Rows from block 5, named by matrix and row number. Each number is 128 + 32 x the weight over its row's rms, rounded and kept within 0 to 255. All counts start at 0. Numbers have three digits each. After the name is the row's rms in percent of the matrix's.
# ada: adaLN modulation (shift, scale and gate of each sublayer stacked) (model.blocks.5.ada.weight, 1152x192), inputs 0-191
ada.929 137:106150130167167103135119096137104162135154159158120090129117189120077165140145170086117155122112079140144079122137142132148109135071140113169201148094167118141136148177135181124084149115123126150141185129106185054146118116070146182172142068127142221139179093182127116179133133147088178109094113157173122076100197159111125125122122119125134150128101061120126173087133181105184123128116100143126056121121083074092139169172066149128160143133124152137140067160132122131122105097149081140165120130154126185127079174135167137131143116073146133173159135092191078197134144102137118150
ada.930 124:131196159134124153124155142122131126128141089181090161088134096143150114211135061145155122150107129135053094128097129112112136090128079093132133088182083132166085126110138156101117160079143191147117146115173199125183091139195117127093137125179152159112120049126126082099153132133078091074095181160129195135098106175086097064105162179170128126084124100075135149160074156121133121128134150060148123148146113121186125128153129150171137111161092101092112123181124161133150177101127076150177116106061141064154117120123166123185115116096110169130165112143145167121137144175108134131
ada.931 090:133153078158139183162143134092110217147107170135109076131154098178170173114086136156124138159051122119134142157091092134172128171138091130120171137143103163103120152169126115158140104103151173081119169157077097209133138126147078136140151109207138164108113103126103114160157149152124118128168132180164157163135170113167184121164093110201141146096168098160127167130100071121160148143086125141176114137080137136166125107135132166146146048091042119170142143144151156093120092146161154099115146158112147191154170145145167117105126067189183136155109156092143134157092181124116090113
ada.932 123:133117123122119080160094093113173098079112177102120172105083127143056102128182119130111113090141122078173106145110102092142144142101068096125074070160130104094154102111094140102136046165115113129113143107133158064158141158091113108063053113120087103135084115125091114182129073123126187172097133137151144138163126177204125084155085200130129174158130071100171141173113117130163113110151181118116096125119095150179146091145138127087097104097096152122168103178110062152127111123128103157089135086091141117157108074177178125185101158070151094155111118113083163127096140144109156121
ada.933 122:179112063152077179150100074129115159114111167096163130101078115184065183114189094086094186108231119130046200142109114119092121061125127134118136169077131095088116144105112159151117135090127185103126147109129112089159135128144101090077110121079091142125140153122139082098136125127072093147131179112120113088146157107120111108173133153166125105115130107132114092169129126154122157095196157135069162162131147120124171133158159079102105125135117107129110180162087135183088143169131106123063155170094140138095119167119093084110117124042119133176110094119108119105092075110141127138
ada.934 101:108103128139119080106140123202138128153160145151194147147162118161140155107115124102120117162205165115200091111096130162124135110100106131166135104105179161076135101176117149120132122098165171151163122194124173157160127172123129145172100185160131150127148163098146103147146130081187163073152068148122182098098116110114169054069112107158129093111144074202141118127092139135160114073139101126095162124168138143128148130120119129098181123156134163142146168081119138162172070117134167117087167143133197222159097164123090150144139146118123137166141100126040078153186114138148120164
ada.935 137:176104087077104148138114082102146128112128159114079150089069140131130125135132145081054144160116087161066141173117136110103141147120152166097085131145106105116071144132113108143106187080133174142085103090142176080163121085127128169137126106083191128126138141164160182138120069080129104115079156059123132135126131080162099164125134105125139098202149159088121101073154209111096074117108168114176140154130129105110102097131144118165132122143085116171105197139105118124139085089190140094155099080128093125193156104090176072106176122055106106114146128113147094138106181091090135097
ada.936 153:112111137123099119138136125131135141137144143141115139124059100112145146162088166143139097110097082071145175161100094105094120108084128114144128178184123048149153127128144235129179094180147099110102098125122100060142127129087120146100105081114184113131107122119173188128150070139122127149121176124099129119109170109185156108157135141151126129172116132110142127080062144092109167082187171084176174155149138107152116064134140084146116157081229091171134160130119107111138142107147128171143141111201140115189086141166179076124141125047091100124157114137141135116108081099181122159
ada.937 100:155109066110126130139090169130112105090112109154144069139094112133139158167141084137146149129142131111074107189111117188189145115111136119120101068101132168069102072159144144120099170104141124121119161164136142099105146112145171211138170146092173101106147109139153149088166171115143120159193076089120156094122103150109083129093156136184162149186126146156113163153148086143135186138149176142089145160148116121060159157152116111158134119187158167176111135135125161129081101120161168112136143104089162128098125000185150104118174164107159146163109189185144095135121115113059108139
ada.938 115:129133130139083095093144140157124150125170160106153156153174142139134153163176125150146119112162124171126135105106104114180142105151130139185133114117092103175117117111144178142141117174172110185137151161061131145063154151125089118108158163159101252099094110084064125156158134106083156109141141095130171182167104129099140146152084110158109167170051085149150099134122126151073126122091153181148126134130094147110118088136145132159150138111108154187130093146153095084177153150085135178149201128118162108191094204169138172121184063126179120173165121160159148154165111147174107114
ada.939 150:141140105136108177111144095166167143119108063129116122093070163137086086168110145181095142134088114106116145126118112086092126058066112140162114114139147134111146123153152109120112115080161104121120090078111127048112164157151151138116122114151133139156170104121185117105199048128122102089109149177148113159155156222137073159115086115141105024081141111084116126113175175125157141197146171103203086148122105083112160141124092121149116110085173144138138096139102110131141106081161070139146061096146069104135155101142114055106153116074120145098148167118120137146122087100142113131
ada.940 124:183096063073113149143125130140146129128121179101170129178065077148111125129146144112114136194145183111121131065109135154145134134169158093084124126148179126088158120087118169135136094163116173224140189121129134103172110131086115131127128162167106123142105126147171140151136152123169147131191127154133130155092049158174171127171140126165119103166127085236179183153121118141102124130148101159157124172129141112102129120126109169176107196157099143123095056103154155100153115098158160130057150109125126148132137133140124110058165121095118107165102162095127094125206066102127078139
ada.941 109:181237133116144169145100109152094167096153168115077159182128113167072151080097156030155143117100128156121057178127069110164130121144129146130090131130117205119150120075184141135109167104121086159133172133092147108143112121158098116093120126082146138118103135134123168166121063124147103154143133114183072130100159115133129116133156112141126087113126156136106112122193094165138068179134099129127078160133150099039144164082145170148088172128107108156137075112083099105107107114155196122138126137064119132089165130138137142123084108126073098139189131083154170092146164148118106132
ada.942 135:095175142148154167154161146106095127075141125110120121144116125175100125152166103024074091147128094147111086128148112097150166146160150127124140145166139175209131048091143130141091129101142171091122125155083204109126092169162141124130047082061140149169161092119079148203115125126203147060128157120171149136154153072167147119151110171186080224122125167095139096134131147121100091128150129108086111127161132091136139125131133105122118129130096149148164170130097123163077087146135087109121123094089139125190102095136102181122098158109135115103152131122104102122149180082085142121
ada.943 171:173131237142155099140110125193105140155139132133129129091093130114138181097125127142126064135087124163172171129125190069104136091159091138121103111106107132052190165212127173098080102108165149152089135148160085153085179115194107152125102143100084137225142056122156140113116148097156161159107138068148138098109074070119144080136129134126132104110162166157166139124143141141132103148113144116164091148163148113116131143163164145096175095191151123120203110119164139127093156092078152136114155122080107087125132155167150169096122149105178133108144101138101123120139175093079112126
ada.944 161:130140165135133171129133158146140151159167183146143122132185110102118190113176132108163114119136143118196113130151128156170149149176136130125168169112143137152187153162142077176135087192183091114148163196126068170132157155145090098155147103124135135098087156112116141135167208167154126173121154154127124109111151127159175070086127117187144153175120210233170119218106136133146152092101102122103157124088203158155167160140136181131137148129137131122122153135146119133084112141092189100132148132137128166148107171153156169101133106222134108161141080136096135126161118151143089141
ada.945 118:159196070153042169117130111143075072166110141123091133183132091057110147170142107098160161130118154122142168150164142112135187152127104136140121106097124151119076124125127133201143162116104147132140128143096105132127148112133127140119092137144145119122160145169146140165093144117101225112074171153062107053059153104125112107186149155172130124110139159180110189145119104169172118081120148120175075111110174079101121146163114180139076153123147122140143182138171077186121118152107121179086115128113101128178180109102151102112141152167076106180192096124189112148140120112130134099
ada.946 156:111128108152151116133065127091102116115110069128130175160083150144137068128127101149114161099110090122061104120152085111078129128102120146117099073113138106120114126091135152075146142119122085117116063049132168108125125105167228120134080158127093165143105091111124126218114066092096142078141107127127118172142165112100123105137167126132074085143146133091120060091111127090074139179161124084112105143145083069102143118168118062143134045094123131086125094097060146105104169093117097114123094147152125094117081084129079061104177127105112133145073132127148137143072114098106121165
ada.947 112:118131083132111115126146094095051145086086155116135135135062120133126128202133149085109070067062130147122135111123084080106111164140092144153114101093129109095131148135140133108088086155100137158071129166124082051101139143131130088156106140181175086135147083094145121094110111153125157109080121108128112106103150147170173164150136134119131098164071175107158134091079194154114093016144100058093142125173130130160172155140115088145089168156122113177194139103113097118107093122137131167146082096102081117125101166102169127149167110096072110135160088194164122138092072129107108124
ada.948 110:125092105152093123168170144062159139132122172093114087084150140098077207183157172132125140167191096159225162118156123155158129094106189166133119139088164123134166105145142145124131154157104121094144194170134129165163136168150130124166125154089096131180116132131127107094156131062102123163078079120164114163164142119151128168126103138158094080193161142182153104111147177139095152181136140129161147195121154110125145153158151127136166125136169158167141106130146164122172046149108142081082087133131169110183089098153152169131206070189139124141112097115154113145160091160126120118
ada.949 129:153146152163122145172124115151104201174112189110103169082136138134064155136124124093121121167133167078107121097115160114177084175136111165107114081139124102153125204165157112094092150082128109150135137113090095080100124140116078146059154069116113140159127115121177150129160144101116185157085111138107154118138095147088102120155162065114163097152136142154123115149154140152170115064084106123111140129124126138166145137184161177123129191071114041192045128100157083139119167123119157083158155096119093180099101164117197129108146104138079146208164164118164158149112153156108100133
ada.950 101:112118124077110102117163139148110137142166109104116123151094152140067101058109120111151079068089123094156150185153177137138113158112146143113119135135157118138170116136139167132186113164230051123156094109152128072110134121201132135114163163047116135134152070127121114152175116137100120188143127148093111158115169119106147174149155113114113091075136055100152135105167075139181201113146132084163183135162149061101117077133131158096165108071123126140142095176181152129091080086096155087142054157140132116113120147112119136149138176096136149181105137153083111181136104103156150124
ada.951 114:176129038071136085089117133101178101108079160181191137131143113163131147145160159164159113118147131165146141150168112124159172103121160140089193149142127170149110158074170169174108146147160124147110102156079128143181057120180123089141118080142182131117070110156068156128180128118167127124113077158141099182120119058157172117129125091161162135134125134151132184159129169154154101140118088114101193051102105130096153143147160137169203162119125137100085114175100153102129180125087128145141116088100180107107115051101180145105153105114134088140131139145147134148120189149100117145
ada.952 130:097079119116139180138099069152089091142116132105094117115054118139123100161149096130135076167104132164107129153136048077165157141165098074110160114087149148161167136132151138112096120120098118124107108116119122067162122144149075135047137110140182079167122103180140081137132079128073129144090205108072112130133124182120161097145132182063132150077078097119119174124156133157160118153179158063119140136128078126151096155070104152107104169100138126147172106105132158115072071113119101186194062102141169093100112156155134113094179168061148147114139155103122148099113144136119094129
ada.953 130:114085075118161159143157115105096152113128133140158152127079132088165165136129065161155130141055068151128175076116127109167138179139136123131109186188151094143161128062159135124081157111097136117110074163100116045079100129123063134084080130145153108126086099123104189083104082164085090128158154132127101093112100131155151132034171126160106117170134135131124176116199100097161070066108084084131116110108130160165116098125106134072051108150117118187077171135089133129151115142129146138166133120088140164113106141113128120085130146079123107171164124142120147091109093115067122163
ada.954 123:180166127100141157102203151184159151189085110123160070105129155133135116144097181159124179154113145141178131098140126098125165096075098097100142088115110177126148139166141144101093095097143118139153091141128114132080122135106154103115112171079165175171146156179150116185132112107102138150188055129115107169080121104080047105074133117113182098114120067126109093138127094171116143100144174130098135115128116118121116172135069161098086161060120144126180120194131117055143104083121073134179113126199078165168120152134144128127131110074152115163129125209110146137149123090153117153
ada.955 129:135077164080134081097134137177110130161152108142133076158095161164029134136092159095174090128142136125120104168113146138171137165101121098138105141124041172176156094170109061135106109194160083141143117162141127122124095131106174123151032119112107142166145128110067129102147145118107112179141129163116110175058157135146100164131113161124104171166109116118132147117105117105195174150180151160134150130152143169082107125149136123146097145131135111146129095077138141078109193068131134122137126126163090130218113133062143132125059078096186113155085113136138120180116175184104148139
ada.956 149:156123083148123096105114080157098071110088105106098135161103145149068130119138128121139114104073142114092135134108091105116138119140088091146147144137182146151119115091148110145139071128074091131083100089200125029161082083154175106099125087206153128157147089152197137154084073099093152131156106148055185123132129158128089146158142167098129114124151120036150140108108121145046127150151146111092176143155079090060154109131116073150125105110110139141115123111094201152129132145120126111071067105131125096085149115131142136156146141069108177092147156104111118133095112081142193130
ada.957 109:177082075122141094173170126099109148126145109101157116172057136142142133125141075143078142126096108115123154186101097132131089162124089126146131146190132125178094105116133113153180126124123171129143152149177121081165121157133137160106114098134159124157106118169172170104128171023080155142153129112100145091113117163090074144174131112167163120176103179121151120093129027103135124169164146193113058164083074118167135117058162106101117079134095119153148129117131094129157118139144115198117085069142161121105098170157172060125136094082137124129135086129164120147091094072157151153
ada.958 117:085182181139125152141190114146170075109162096165153091120154145192146124102109156151192112152093141130187107161130082122121152139172111161137152094132140073121175150139137115198157127081105163168133160193125105159115148143135126163076155180150160084157152158091136141149111154130133163174097094092132125138124154134175159112188130135172138161094125129175136160175130074175155124133129134143161088177081169199132127136161106163087131142115082175093129138110131114160128183187136104165083124182148172181106182159085159151120176104156142154130145090069078183098103112166147129179
ada.959 122:119076064089113114126178093096129114125143222175133119160100134137105144055081132141163144096119096126032136151182188146167105084184108112160141152115143103163127137117160087148099186152153129090053129133152156084171101112155111128077135104137111146089103109127131116137113120102110125163113169185123191139091124130119094094092084115144114136102145113061118175085227099104183116201176119125161106094162140125114089152110101104150162090155167086092099146138139158093117112061110119119117095143137099092107152133093125117120088149109162103123109153116065158103157134064111125158
ada.960 098:210099104103110081152108079186128087097094143114125107170124163153095114071119180151098103173137068133152128183076152141129135149129098140122108133152107129118114123104151128108098150162110097116137109075122125067179071145128143106050046138134158121113102131075152075064148077105058098083118146112137113179081108130143114139107048154103108135114153124095095166090096064122154134084125122114168137101116182105130087152119155093094096092128143119199184111081085122119122162092144068149143148101124171113154107123081093095041132140134155083125119147127096112126099099156173127116
ada.961 072:170083169111145127131153064107097135197138111137124143111151168107135059103150121132126132149122146140099112108144099142115218114125071153116096092145129154158106182172154109107143115081062128127092131150158196148115104085142185126200048168146125130168132116118158175141091148137124158153156190160098129178136187149135133104130126091108154117166114138121116076141143095168106151130098093115093111096171091106156091079113112108129159152199111169066112115083145175074179204137124154176165077096128151079117122135165090115126159101117115130180119139088113166117084157123055091155
ada.962 080:110091148091171180162125126095089159142098132133122189119096113089101074094130123153092076107128112137088147075098169085198089159156142128171070140105099181136096125167128122113117118131106123158148143133065071074111100172089120150128133076170072068138149139141072149096101043113123081128128075092117087145162109108088069103085113111122137079127153056129065128082114076120111112127172081130057145071082141072105121102133132092088129115130110100085150113135057118120133108110136111036117097121140132079144153134132146072128147125125123154111133144136115101135069145117149101114
ada.963 069:127120085168061119108094194167159167155169099100133122107134157150146134120124135139142145111096172118139095165134182188095158115104138099148147125122175119172103157137097149138161101133094073106126122097104114185100165155131128169080130083124115109129101091100099133139189141237122135137130160118136124125105148146085195138112155057083092140102086163137096186190115119113118098121109070135152126090160139240140131106161192128149081154152172123121141150190120124137071182182130099131134164143136176137080142123119106094103141093136044068116105094123146093130169124087116160131
ada.964 066:137100118191155160162131175114098110130099130089158180098180136202137079136167133173097172169146118125106121053150147098160076137111188118102110106091099183138136153089075104165130119148102125065153091095113190161146127162149154085056144133148094144132122098110098142168123142136194078147079145139108082102168150107163143110135093074122121128131119149173140119142075148110133085118172144162123119199091125104092083118143209144121079088091210130145127105083125150133127098104092133196110127124128127149092208155097159163093115142085118090153165103106106132133130149103148086086
ada.965 082:099097182110175138088114118125153173142154161133160091094054137112120155124085069177112099044047118135118083077111139144102135086174134152186075099107089127164131112170111121050127098182111108094098153140167086127141055071097167108129143171111144147140123093134202143086115069128132165127111091117166089104047091163140073122190104135143149131104164060091082107082143139101107113105142101120135094098145122137173153132101127103092149141178084149112148149118106135182105122122070102090116137109147143120173139131148105110139136134121146158139140093070082106159114108094103158093
ada.966 096:085125145125099102098129103083126153100131106076204109118112120116115071127111074201141098144129092120068154114126138110150141072106106079115123162113122134088117131138073125225095086132115100179142074113183143118110112147135151088137133095166114146143134062138137127146139105205114127173134104146119150133090124090097133122161159121205053111103148130136114100097100115096097122090066144133127105101146063138112135085055098146122101144096142139098099072136109056168127150136119120089107201135096161120146053146098134115140193133121162048118112166119164106122050088112126094120
ada.967 071:057233119190134093101147084157132186121185156124142134110147113157112158110093148133138143121121062120127133143100115140175155138171132151096149214135115112142097089126184152089107115162079119132199156122123051135130144126175116120128128123158146087143130140158130092116121118115087130136163108167106120082100110095163136172149116097144195156166136141153159167111131112122121148097103126102190169166083159164106122163144178150124123133101136121157101189106123086175128137095145140124090192186122185181131174090151125134083143145138094057177069184124126123164148197165185110117
ada.968 083:091107198136118139123086189158087070096146065127143136118160060130145099098093101176067119115136088104106098124135143166095132098098124109166111096105125121091165127121135163068096158157144146162089164118121167199134095119102172171134111136148136148160146131140129162134128150156062102182195136076167161154119090175152127123126094107159158132128133120132151178123122109123128171153135067131085131122141150119139108161084182137111129148196134145132155140068168148126142182095126150113101137126171149017107094140158078157136106147105085164149098040132146176108160185079137184168
ada.969 070:082117099119105128101148072162158185136142145151086133148134134145131110147161056108151164136141140099088208142112130108113055109101085124107064072157141102075114137179127108157149141144136140148124067145166181049125118112093114148112139141127120176131170146131134153061034122094151162106121150133106160170151093153121117132129126179102132135088103106116159170130140157131152095113216118100064130124118074149106116163111117095115087147119163123079178103157073122112139100118171079099119140118184135054138121136129176146146114129117132147091149114115150046073123200115056109085
ada.970 071:124140084144096128110163165101125172117107110112117089139091149120107132127147156095154114129111095134111159141128168128202095084159113150173160139082149168102081123115175120146103102103120148202147121130101092135136143133174064165100124081186089136128095161086055130204108153167140121166142104083140140126141190123130159099156076165156102128130079194204107122143141184125127114064093109154106118093079140100112131128148136199154107198072115078101127146184108095166098135129106092110128111123126091089119159118155131180122102080143205090153098150149154183118149149125134033112
ada.971 064:078143045126102135099121103110158169129144134149144092113099139137142132133200213126122204154122167124129208088110101103190175120184173135088166133142109119118177139140118081119103120080135169085198121131098132089108085113115071100138175159097102094122154125130111159145157157092116087132155127148124085109141136160151140120196174167113175138117166105164117190137138167143131101127153112141117183062112138134105137127130095109134127155067106142067159142156193109118104160130073110096134147178062178121070146085122119136124086143056084106163172090117159148144118180147121116120
ada.972 077:087146150161163084085127145156115146167115101074071142172101142235149092206043116119126136100143108169175181118136111149161109099116156108078181130136074135095191104116035156152170167093113165132133104112114164078132100096139109133143107101120163120121121124136092096123156095078095131089195121135118140128119098107200083092084155146133108170175184107093119127140124149132118143134116131203158107122108136139100112153167100142153140155093165134166174142128105132096181135129141115111115153098105165180136132122115085146051122106113106080109082173086122089096106172134148076138
ada.973 097:184147089155119095135145176190133143137169174090135147085157072094107138113160153091141133118120161140130147174124162086111121158141077097081156107150141157167127088129129066079099170155122047116089128120156157155086109133097128110174136133179145231127137134129142141141167199148142104153095156126105132153164161062148122141151109094108106132194144173157146091189083114136093143105109148098116120109186141108124107094133118075115165110044158112083153093141156097107108164086076132129111107197150057096060148159130143100147102105142078090131186136138189135103145135152145128106
ada.974 096:148169098140121162079103068066134113129141096160088167125158023135114184134167126121095090156058133108089095118125184090095121169150193173169116132079129115188147113132145089066143132130181139088122139108105131103154120089156169111138108142132096182206122114175128172165141078152106136079067103170123169149113125153102117083134152144120070130149155142105062154124123099115138134111147098115128158140102110126091160125091088095135102156128195066119080162111164122111096161113124107140109074091147188131189142143157079134103145121122141091088096126083140077123105186086139111107
ada.975 088:118086077149149195129123157069139078127182091085162166078100129118110084126097184125112137131128161109117152099127124140221141153140127120110183125135025072126129175115088118122114146057115099143157130111109109076114151123071138134154067098125121124166121157162109185097111080143089097149157124153141162129123141184188083081116116132084104150183139177120101108115103117160150088121144180104100107157100100131146073142117154145099130138070104118176116154136055104178113164133121061085133118144153088119087141151140150068141098100136102150080148157051123125075149095096141153119
ada.976 068:111115102095149159143109135067162143153132166120115100154124123119146164111077085096186127153119164125185124126122109144208097081119114121104087132124139162153129127071081124167115163192132096174166203107202145192086103117162098109108109117087141165168143074103096101131098088138157175131121100135118094127088136134092146110129111134145143126098071143133122190114141149106157133092086100155185118177117179185119172163140093155133121076151085180115123139133142106160116139143040172115181138155131167137123167139147121124113093142219087149203179073129099127133134121147149075185
ada.977 065:151227132141111131132155168059147151050084127108161110132082146185117145162121083086175130101152074143158137155132076113066147123128102146134121165194074131159132202142122102119158146086160082096109155100184069085131137131155161094126128131157161110193152154109171111117096067124124158100167112084134153118112163158127105173106140105143111077131145085115099137081124132085125141112216163144111115126119122083131118138110146136096116171155107118144118112129128152076123162136078101103165141063151126058157148093154099121165163123119064131050165133105123153178056136128143131100
ada.978 093:182088114109155127141126207130136177138118141137135168187180084134175112109104095128132171095121154112123108127142101107100148155139125116118141107091096163094092099151132077137109059146107162066145145168123145154099154160148128118139189140178125101179186075157115088141134191150135096146170021158117100175032145084131143103195133167149142134149111161168164122164138131066181124173118142133083171149160183169096154108113173112143169111064082112144123113119155141155144111177122146084143131174142123118103128114101166151109114144179140167139141152128110173161159124093149150205
ada.979 081:164117133144140185121130084137122193113101140165149122141133082135080097136170170166134167146085180120098076099139082099145145132210146141142123127149103149175129126131111202095049148099111048172166194062155174106140147110138103084113123105172087136114131165099107101120102114084117126109138109100139094096143148146171120198140096130126121072131118139104141110143083115113116114093103179110193080137127118080107156143098176119136164156137124088156164142126098095112122101104131123132051176099141198118107087102127095130157148106136079037052134150121113111168061115116147172114
ada.980 092:141108145090156134123096113126177127063110156154151100173158110151140135111119147087116128086156119153096111111147109133083130127174205122102092151162114080116078168133108144140100105117152222176108158095148124071149184165134089126104113144120150178143126150137136134080164098128164165101131116160117090199138104168095164108101102108151127036067102172104153146117146160091113153108071134203169097138092182169123114106161117091130120220167162149133122181082087135127130088152154109081100130142177117146124127091106132132110147049122071159099078145089111123056171155147126131135
ada.981 063:106142155150088113169173070111158127134110124105103137125156140125109150067090065126140150096077083114159158211134133186082185170136079121137086090152120082152105127159104172122108136120175085168043110120157141126114137176152201144127133114140154146136076133091180160143187079070102110105153138123144124142110089105147072178137141124150090161142140081116152069072099141168128112152161158045155162098202086140128121096124134092132106139155114081144181145104149146086127124177112148140091107094168173116190164120151133077171116150100089158171147128179124105160120119121120103132
ada.982 076:142127119094121079106105143128150135110132155098126149116167092097096152125147158129119100205109168051132078134177109038148099091135127112138154149157117112126064141123127131185095101122107133123136161044119201092145119134169061126079175175172099149108103105163122099086150146136145141110111154119104117159128117125160147064131148125154094146180094110101169138143121180137200114108097129164119120095113154181145187121122117148102086146104116046115068094150103080139145127125113190140111146198051082111096145109161166075120121110144161129142147176073146086105093165109069092143
ada.983 065:175141127102131133133110104148092209131159184135080141120177101127150123140134119164142145124148127141151113120148125051174168136197104129191161128181154145086159143112138171164184146091089126121132138069126151185167095144181128133098198113148158126117092132094094130131179113081110147126153136154131072129234115135131142196114096138098131094133099135115080205199098149159153095112078111144128147115159112094078101176133185108135107163119088154160120125088141127133140119097127111140154145138059081139165156081101149084129079154147130121148182133088087172134094183172092103102
ada.984 087:140139179100088089136072132100113134148140086100131072162093162118205170136161126032088157107114072145129137173099048155189092152108164104138136152127114053128093084118104134119148150113181107126148114135175152135144099125082092147197068165170183125102082104122124110160116179152149139181185100129147127127098173127126110149129124120127126178136136134107168104109110114116076110085149139156132144138145106137159108162088124154170152118142086131160110084080137109079129104156093176070178106121156220072155147079134120131090141156134093110160178173154140124189151158140101103128
ada.985 078:130136125151084116126172091079132127106123071155103132120118157132092118092103089117165098062053114136114122164088135140127138112114141082104124111165174117166141118145134090096179170151099100091129086104077184063156115127111147122166119168150095177170084156157131166148125158092107098104169172092101115155125126146077133178137199108157124177142132125102096102103168100170055162124144092158082130151132096122091113156129113111087147116077158101167054097089189143117157173149102124193124053074144119103151139123110167077122132204071135141125099109171136130171106108051150157135
ada.986 054:165096104154129084142148143164169138123136131181068109128081160107130092140122077137119137110129130136139184133158166100092151076105138147112124116184045083150158097157093109058177085131168055129126114171148095180167128109179094115096112117162135200083145152085108101100151147167113153131113107106098097168179137159164190123094100154113131110110089122140171156203124167139133084191132148110134131113139136139123168082163092167122127156148065130122186130138101133060149144121134139134122185099179163114129107157145227101145126111119113145123133123153161160041073107088097121105
ada.987 068:077132083160147102144160103110152115098153167140107162151089107129176128114204109105074133171092136079091118103130184139089101102063153085121132141111120129135094105116148151125172184119119151067072132104140152170119115123064171145135094159110134187117117091142151196192111139140115123112095171116090176170183181131164125127087116124102149153208112092097153109057123145125168115154127130111115091124177134114135145061164109146152106119086137150099126094064080143103173102133102074127172116118144103157123145150159133073112113162054131047140061133100085085119154114100157111164
ada.988 084:122127098097145089125109111114108126151128126088086118144096097087052133044132113106107159146149113090085088090146077155115117167150178135126108117170119100183120118090124093142169152175137115131156195075174116123139096129126122173139155133112159108160108124105139109133090169092067144136092155142135109143148145071113094150073109118092121169158121126040068091086150109185087198162109071168090155135111088107129151179101108082132129104130125147113143152110146126182068119183115129085093165141168071142089093099093114113141157158184185070111110098085135097097151123183196154129
ada.989 095:178083139130155145118164173168151123116098153138141141120126182160143157155124074121093103160100161156152149149143125139099148103118156117163078149085129097121189135141192156115085131143106193145110179078118096153084121134150112141089117161072112122114119170100159105114112123124156172159051133139138158156192113137075099105155135123077136167115121077216166095126086049060166173158115112079108105105124121150103120157148163186142184114095098152141111096094131166091124159109125099139172129161229069101145069116169173124129073116126170159152116121102110154072160145105134119164
ada.990 088:152143134101135155127117163162106133175139140084126115080149101120197146128110101106121123100127131181187078100135152090129176066122141133128137107154096096160107183159129169107077136129143173122145171182119054188088128118116104076103117163153159107175104114154079158095112172163214104173108142136122110078110076103129150147080147112153192120133114117158140127160090088147081100092125115177141140146169122134172067146112156179164114197152128132163079101176144130084115123072102132148127131125085092092108094109130131114118153163143171132124172137174150159135176156148197235112
ada.991 078:169147148088149170078068080123159127051144155145061166145170151111128206176127166181112158136211098108113167101144130129154130149127098159105129087169155136120121136163181107180068122092070116088130173072111150135137100147146180043148158169151122151146075155101157164105068059101138153152136144094109099117174153113146117148138101136157107083110138099116161117093154098131151100136116156142208153081127130134173135167154081200144098082092084124124097151129104170085161121172152153138119166118117187124138161141120093120111136117162085106110119149127107126156146113145141138061
ada.992 076:128099055070101196127064141097101169125131126165191106130117159091164138101110136131125163072110138132089098108120142118124128086167140165121111179147135089158130152175164137107122116098165050146096093109085110151124118199130134131137086139163081179142120148111163128100100151095180162112139174099099152097146133151159110086125132122182115127106105143171135152119170180124133119141099173121038118152078146137102108151129107147154146108195134151143122142054181139083177170080062174106147129100077126065104179173063130106099158165069107142150082119113114156167168125098130123088
ada.993 104:172117157125090150147145101069107097095109123201120143096139129087067138169166174098132076130114116131141083180094106137173132171090130086116176159167152094130123054175114134133162079145055119104105124123158107135088178138124152127087121065120124149185069132141154084176120126119084118084103092136111057128095114116019140106117166123086117137056121103163142142143154130113094120119169114148148129147104091133150122139053116152067121077080149138185131115092123157134110137133071160177126125069144131165094125099131106064144117094134105103154150083163088132190110127119104092121
ada.994 064:148203144102128221122109145084121177114150159172150124120147176101118187145067131132113082148107065095121135167135172138161131107131163140115148104119085132144187157091082114150133131098142121142118113172125153138134168159176109057064090171119117067096135082106170094148118110093179097150134130141146135142064158152120169101161154147134106079124144143162107101181115185163107183108121157094130149074039085148117102116157125109062076184163112139113187133174129107121078078136131146144146141150146170149149178067175155167114144153092160136134132081145099100104132097165132116102
ada.995 088:104141101087125184169104191155123127171152105060093117124191187118118124159147164111107142133142140101130079145151103170144115094099167168129151115062146125165197095158087120142105128103192129124133103151142098157109113134130143112113153158127115105099141144076152101154228171175117098136088109145113134125108104114118154061123124122120123171139096139182138098179087135137148141127156100095071081107081132162137173137097092157121101044171103106157118171126165126124113052127126136062101157186087018126123150143134155193105144147168152139141109102096127173134117104190156156125
ada.996 074:083162084103137077105140145181176142170150129103149169078153090151220193136123181143139145086114097146184121117114099151151103074124130136122134134157147124105163138114125106087091199151166157184133123079164132126096113126141149115109111105139090109060150105132176138167089130141167139143099131192124115086132195156118112140089085119137105130131132154168091149132100166087112173159129102096170134204113127135124211110124100087082106094104074158115193073107104099133205153153108111086176090092156149121137149074157153139155167137126138174101124122162107163179179145165142177139
ada.997 081:133150113137183147130137141094123162120097146129113137089141139085092143083130147159104134193114091102084166164121115110180114147155151142100104078155112058098084108140144116158038123071178095082152188151148104072109154137127126122132122079158103096136091098194074101186088140160121126158062123111147092112167111136143113175087116115042096176096125124131045129147172128173132133150105158173116153119149075142133135114148110070141107190117131158128099120129134171147089185094122137133058202088122147094146123092144146075114168132131096125099143097167066120147158091134069113127
ada.998 105:061184159129136141108155224128129103139131144164104152154195122132163134149112114172091088129186139117142078110123124167107132128107138131137115131142113141089108142167105134163065127217176153123153111161130201207172135108100154086205168132115133136157087148180155133100093143089188103144109051095118219129144129142103165101117118155145123110080123127161151117189107137071124195131150139127110141112142147149184153111137188117124142137159124136120140167151175154107137136135162130155121140157107145131104157130108117162105150086184211069133121147172114076116184133127161180146
ada.999 068:090163133136139103137112076154098107126068193122137132111192077138169178160145142168129152154162148099087203161203104067135082187121112111125180150144124097149106155164149177215109119113192131154163137138136092164098157105118103143072145080156105092130140119117166150065174145118123153126146094172119120059144177096165144184153124120170111136143126108154114142149125180135148099147073150150118139120098195149120154153131139110129094191106090136096078152135119170066143104163105136167144154150171094172117149171116165190102110132197147143111162155106085132119180117157102107140
ada.1000 048:167143092170122145014107062161146107149133123113107094091127134131142147174113189147141110169139115154127179118150149136105142106104129144114131124095087066136189132177141104108103154143125191122170156095121054123143159137065120121096166155078137071122165131088150119102125214142127140189091147090158079116148132155114122103088165118117145148077179164103119082121120123108154139142159107155109169081142152127111142130122177145166043207080119191117125088100114147086122120116152160157136081134073101147137199151115073080119111111168106163080156161164131092109110127114161103132